A small model that answers yes/no questions on an image's attributes, trained from scratch: fusion encoder width 320.
Rows from block 2 of the image encoder of a small model that answers yes/no questions on an image's attributes, named by matrix and row number. Rows with one number within an expert belong to one neuron, the router's apart. Each number is 500 + 25 x the weight over its row's rms, rounded and kept within 0 to 999. All counts start at 0. Numbers have three digits each.
Before each expert's rows are labels from the 100 images, of 14848, where the router gives the expert most weight on average: "strongest on" is what is common among them. Only what is clearly more common there than usual is listed. The data: photos with spoken descriptions (Open Images, Localized Narratives).
# router: router (encoder.blocks.2.mlp.router.weight, 8x128), inputs 0-127
# gate: expert gate (encoder.blocks.2.mlp.gate, 8x128x128), inputs 0-127
# up: expert up (encoder.blocks.2.mlp.up, 8x128x128), inputs 0-127
# down: expert down (encoder.blocks.2.mlp.down, 8x128x128, transposed), outputs 0-127

# expert 5
strongest on: text has "sky"
router.5:511558498485494491476470503452527493500441510521529507471520512456476527479538470513471514474465481486519474529515546472531472479514490483514506551481486512487531506518537525551522465496487499504505471473501495512480515487504488474477470495504482482500547520521472499444485478523443473487542468468485505510475525481532491530536497516490499523506499470555494483482478485472454509500517
gate.0:512501502522510497473488527503469488487488487515497512483480477505468524493481588479508484500526569523495550477489462494505475522483512526514497453553438502475482493485457499529501459456494494500464499512522497496485492522544523490494504506509487506533424514470498486533528491547529522502486497489505519454475489496531490481476514526483468493506494482445492510494496478519526508525462
up.0:519439513454475506482498532491508517520509485466545525504475486470497485520501489532493512540501456480485488501489538500503523485456481468507547496505547501540529516494516502491500542526517499524503505522456466481500468479458502538477522520503495486463550521463503480527485492484565510471492503508465478536521505503500527462490508493500498507492478528531506474525521533498550444455517
down.0:545468461490499526530482541509491482500531489466487522515507463525486480503520523522477494537471477463484519519521507527494482515478498478500507476472505495498520495507503482513518540511501517471525496473485508471439537479465524454482465504450473500499525485471486487515489534516542504519481465559532521497463547481473484501524489507517488509531465451521506448454528529492549494477509
gate.1:511466515521488486481502517503484482512458537491542458496464454510483461456491489491550502496481488505530495455496455536499538497481543475500496470515497521535462485509520506543488514463508533523500527493514437543471495475485557492507525484522484503503521442499503522536476492503527483488497503519511482491454484484476512543554500480495518517538521496507501452511500484509514515456503
up.1:457496547496496516529486515531533464521496507471487477480486483481498515476495504474494528435464522508507518497521511473516517473531522457505473507495492533491498502499494493514526532514479505461559490502502472477485464488528541514491517526521490495481536464473500528433491557475506453466503484495539523502499533494471494502524466504559492514484528486531536451494490494541464486486521
down.1:505526570465511473521510430493505508518520534524487508488462534529518509560455494491463565482480503534461523507466513491495514484515501505543521505508464497490481501471514487449470496510499498489494517514511529499537468505515537493547503477491499458511514499493462506509534503487475515481499479444496495514491477505555489521487543486451519525488522486514492533481495522522475486511470

# expert 6
strongest on: text has "dark"
router.6:518503540541539504533502496463487469544469537494499514490537497512481499533492512544522475527508505496533500465482508517514510488548483522488498556479519464534525514470525486515521517482486484533490459544481507489499489522516551484507512500527472485551489514478489495465527496517529483510487498483540524478510472510550497540557524527527524508497527487517537472510454461514465503541499
gate.0:549508468517527509486502478486502484485478518512493482539502533466496527457529513535506468539502461569500483495508503502488475489470475541476499470465519468511522477521493553508491471484506543534477524458496473516506486508497527468519510502484490493498532491519488531538516489518501473456544484538544487488469501523494507532500515499570489537544495482479484495500480468494553504535503
up.0:462492502483494493508475496483482512490495507500538475511496486440515477486487493477506524514496505526475507458469518513483453491508434544533519469499509513504499482517482508513516508520503547494479492494513534505453535467511442543494547493502489460464466507542479489535479478515520532489494481467459500499538521511485542468452492486461490454508513504511489505507530516449559475506491
down.0:494439473501522572493548459508489447533478488550519491517498473474515480505509530498515496556489470570507533494530505483526524513497530482522513493489501478490519506495507524536524533503458525513498462500468509529511498505522487517499493480487483495503488500480526470495483478482517515431480501535516488494521530502447517547527513508493498514507475495479533501505471477484560480525499
gate.1:505516510507507558474454556518503527497507525498539489510452518454524484498491500522496452476475470489481497504512484511479529482529513498473535482563495502503518533537468482527476535494542534510507506468506505527520551476487523483468468494479534500500490510554513463513472481494505464489535481513481491493434479531474476460462493479497489507500482539492503491470505544508509496479523
up.1:484472506503544501467525514501539480533507514475502515536481508475471486474516504526488488509494486529518518521505461457492494475498501455472506471507426471479500498482469522475525515492513509502530530481505491485466511482537504499481471469522507466509495495534514483500463512499493518486538523468533522472469541461531478561490458509512451540516484499522493528442453460494472520469516
down.1:468511518521486511480531449496494502451491521529491493555522477476527481512484502481496508489505450478511500485584472523481499527441503498477474491496494485482497513532491488448525504560500527428502538482481493506515489488449485469521488505502498481485519531542479506506525498481480467513497509492520443539503509469527520462490524524540513476505539468502507517505476505505499473506503

# expert 1
strongest on: text has "white"; text has "color"
router.1:477482448500479483552552535515543527523513480497514511508519519543483486484510508508506457492455497486472516524422533510493508513518464489516511528465518513537524540514543501521492498498512515522512517502480515557510508490512501490511477471499475479545478513488493518466503511551507494523483528520515504469536467486482473535509513508494501480502490478530453452497523447500515485445507
gate.0:480506486496497480501472451516530519463491448502495500555518505546489541478489507482511505466462532521461555480507493513511479489478498464476499482513514479539477535472490466526480482459537522485507492487524490543506544495530511467528484499474469557490468499516502503476483494485550481476480524519566500484498536476487474463473513512472478541490496509516518487470498491515508449504489
up.0:464460478509483483529523495444501506442522489541472526478476509501545484566526490515523526508475464488537498511502468473481508495508501566514481507486472493490522475490474480468523493479515491487428520515508503473455538493488492499502521491513520489499471488480486533513540541490523508511473467522477533537516490510553500503485533453488477470494500496512472523516516511465466489485481
down.0:500538536490461525479474533513521481498497512510511512505496470539494515481490531498512479486489513486476531521462463496502487540533526412489496495467497449544460484505491508524491465479526480551508489485517486535499494505506504503516457515508458513485485523482548468489492439497495514502496543541535507492525485484481474496497477502458492478497483439532483490478494489549483509491542
gate.1:475493498463495534498510547520524542478516502506486502509490511539498498525476507519544473516520482459498505481480476514515456507519461509513482480536460506497483525519512437467516512425488519506514507506478531534497530517516478545512506502485486498510469483505449544501479500499477525534548503487466503472504484503505447463499544470462508467464472477466487483467531477485489478470488
up.1:552533479525539497469469446485463479504528496487530492491499498451506499510513503471483474479500554564505486506526499500483477494457495491516500467478483478522519505471484486519522469551500492460478476479497501471492507464521526448528521534532532495524517481505533476493546505492550496460475520537492469528529480483465521454505509478545480512520523490515544520510509487510501494495497
down.1:516491506517461516511458495505465476495503475513524523469468464510499472518521470506529531494515546489487484500463518484533476500495489464518528536539508496483465488553515483479517491503476442553510464535486499489524499509528528489465518497531581499480496529502457496487509499496539497479504529507474458519548501524478513526505533518481530484468526478524513457468477515496495502450494

# expert 2
strongest on: text has "white"
router.2:547491479485496562515469511534507496520505496476541464510492459479449541489502484459486519542503528491544534477525486506530498467518500513485489509501491526546503512517476482493510461512477504521496476505525515513504509501498523444493528522515564513517450504457501513528517511501509500521439478469500498524501503512479508474488448473496469497455499524499483497486569496492479535504466
gate.0:480497473535496490538507495516482494494518471486503497512455556497491519479454485505494529519432500448468533490487496468506521493520463467539510513491455485517514473521495496477491525497537501522485524510471491491474474495530516495527520494492439542539547489495503491472483512497516534486534437512513466459508525543532479470531497521499533482537495441478516489499499501485500518528504
up.0:497474477508525506456464491485512477485490503532485474538516534495534518482478518486507507529546515517477496506519466518458503511486492494503524438496499501536459435493505499500517458470523465480505535499494530469448516479530494545514535489496505518519461471513515497533473457510552510498501492520488486501527482470526473486550465530486465452557519500496480483509465504512503498525474
down.0:463498522500525457432508467469535504488503502497470502508487503548511495520499500516523500462484493525524502491489528475503533507492475486488496476519510501496499493509473446522517491523487461508517445539514505510545472525533481511518502515475503477456491465523534527486506509460479538509488551508478459470512512478501462474483575499497481510493461543462546490475504504551480519506485
gate.1:522509475510530511496512502460523480545513497524468503534517510484484485520448493492508511505497522503492481528496477443481539462536462493476487498534507495501489506453446445499467551533567488498471532514507448497466509556509510497503501521496498495510486476539502509490480508468480488466492506468551493497506536482499501532489519490437496509474503544494495504502486466469494530534480
up.1:536505470492529504474521524493521504500543526519467530544518494501491473505457479515507520509470500512518492549468472489513584494489507523484502483533515514571540533510464484485520513502492468518496549533541460456455486488514501516521517495497518527522472475486484519500465495552481484460506533491523493514504554482471513503525521487476518474497512524492453484497517490474511488486494
down.1:514516559475499505482505444491503479477501542477497491486512484540489560481444504519481467498454509503503511495477509494522524499499463554466476511539505511544513456502456495550486536529500507497481492490516515517529511489481496479466524530497512500505488492512497521487478559490495525473477541478524503480513502499462512487472526473501517527497456533467448515479511460546542496502488

# expert 7
strongest on: text has "lights"; text has "playing"
router.7:488497541496513511527540473513492512493472465493516502529502523518504474545495524492526477551498524472483490544499477522486509489479464550476490479530481481505460506492504527487431527482506521478448469533491519515577477462487497531510523509485473466497484523463495509550519478488497493522515545542493506476501506500523502465504528491501495526459496493435514486515484485452515493510511
gate.0:491515515544499544534462462474498509483535498482548501492474512553473541504493486558555467490498511503495518542498485530513490479520512498513474473523528495532459522514510492508503494524530513487488487516545458500523504506497499554538443490498498488470476507514502504465501519434484521471498525444474492523474453534499488468503493471517503493462526509513520483486489513478469500466494
up.0:464528531501519526504502484463500531515542501509516467491489510508463515500460477549530524524478509494485503583492483536500489479501522513492478461507505486512465518520512524525450505469562539472492469520513471502513537500491513519543483461481458496506484531525488522526487504487479520460528551463495472520495454510500492449473498500490499513489549494521514461505487498482477536499487
down.0:508471488470507462476485496470517497510497542497499490487514479496537486523519467552450496466494446466532509511504520522479494524524494467469503455502533509496493488458484509492488537526492503531494519480464525505466505494541493454463522499532505524464539521533557441513519517485504494454485477536486538488501487542500475508493514478501491502475474494542527483495512501496532434498528
gate.1:458486517469492481502511477516534519476454488499515480454534517508511504466520536476482476486461483522474540493473479490503461548479503503496512470514520516493493475512559487535497522495527480492487516512512506528486526508572458502495498489443506494505488496527488537506511502535544544462509494536491493488510525511512504461478476475461512505520490453529484472508443490540477451504517
up.1:503479495478524480504551491529508495487540475485499476533527465485543455510470531522532467518506516495507503495476497577483472466485465538478448486514483534507484534535511470488530489493480488474478534496480490483511548469485500516475543499515536495526495468502481541534554495477513517474483526530464491480506497479499480508464501482491509502460467470519478488504494479536498447502522
down.1:478543498521497523518463484461483508510492486507463511486415523504482475489503497484515522526502522460519479516498490476535456528544499465518484545485502509502518533527491521459483481498509495543502546541529499543486492535494542517519505486497499501497494479471501459487505529483464473524491443466528508502506442494500489513552523556463529471487476495486482518496530493489497525508491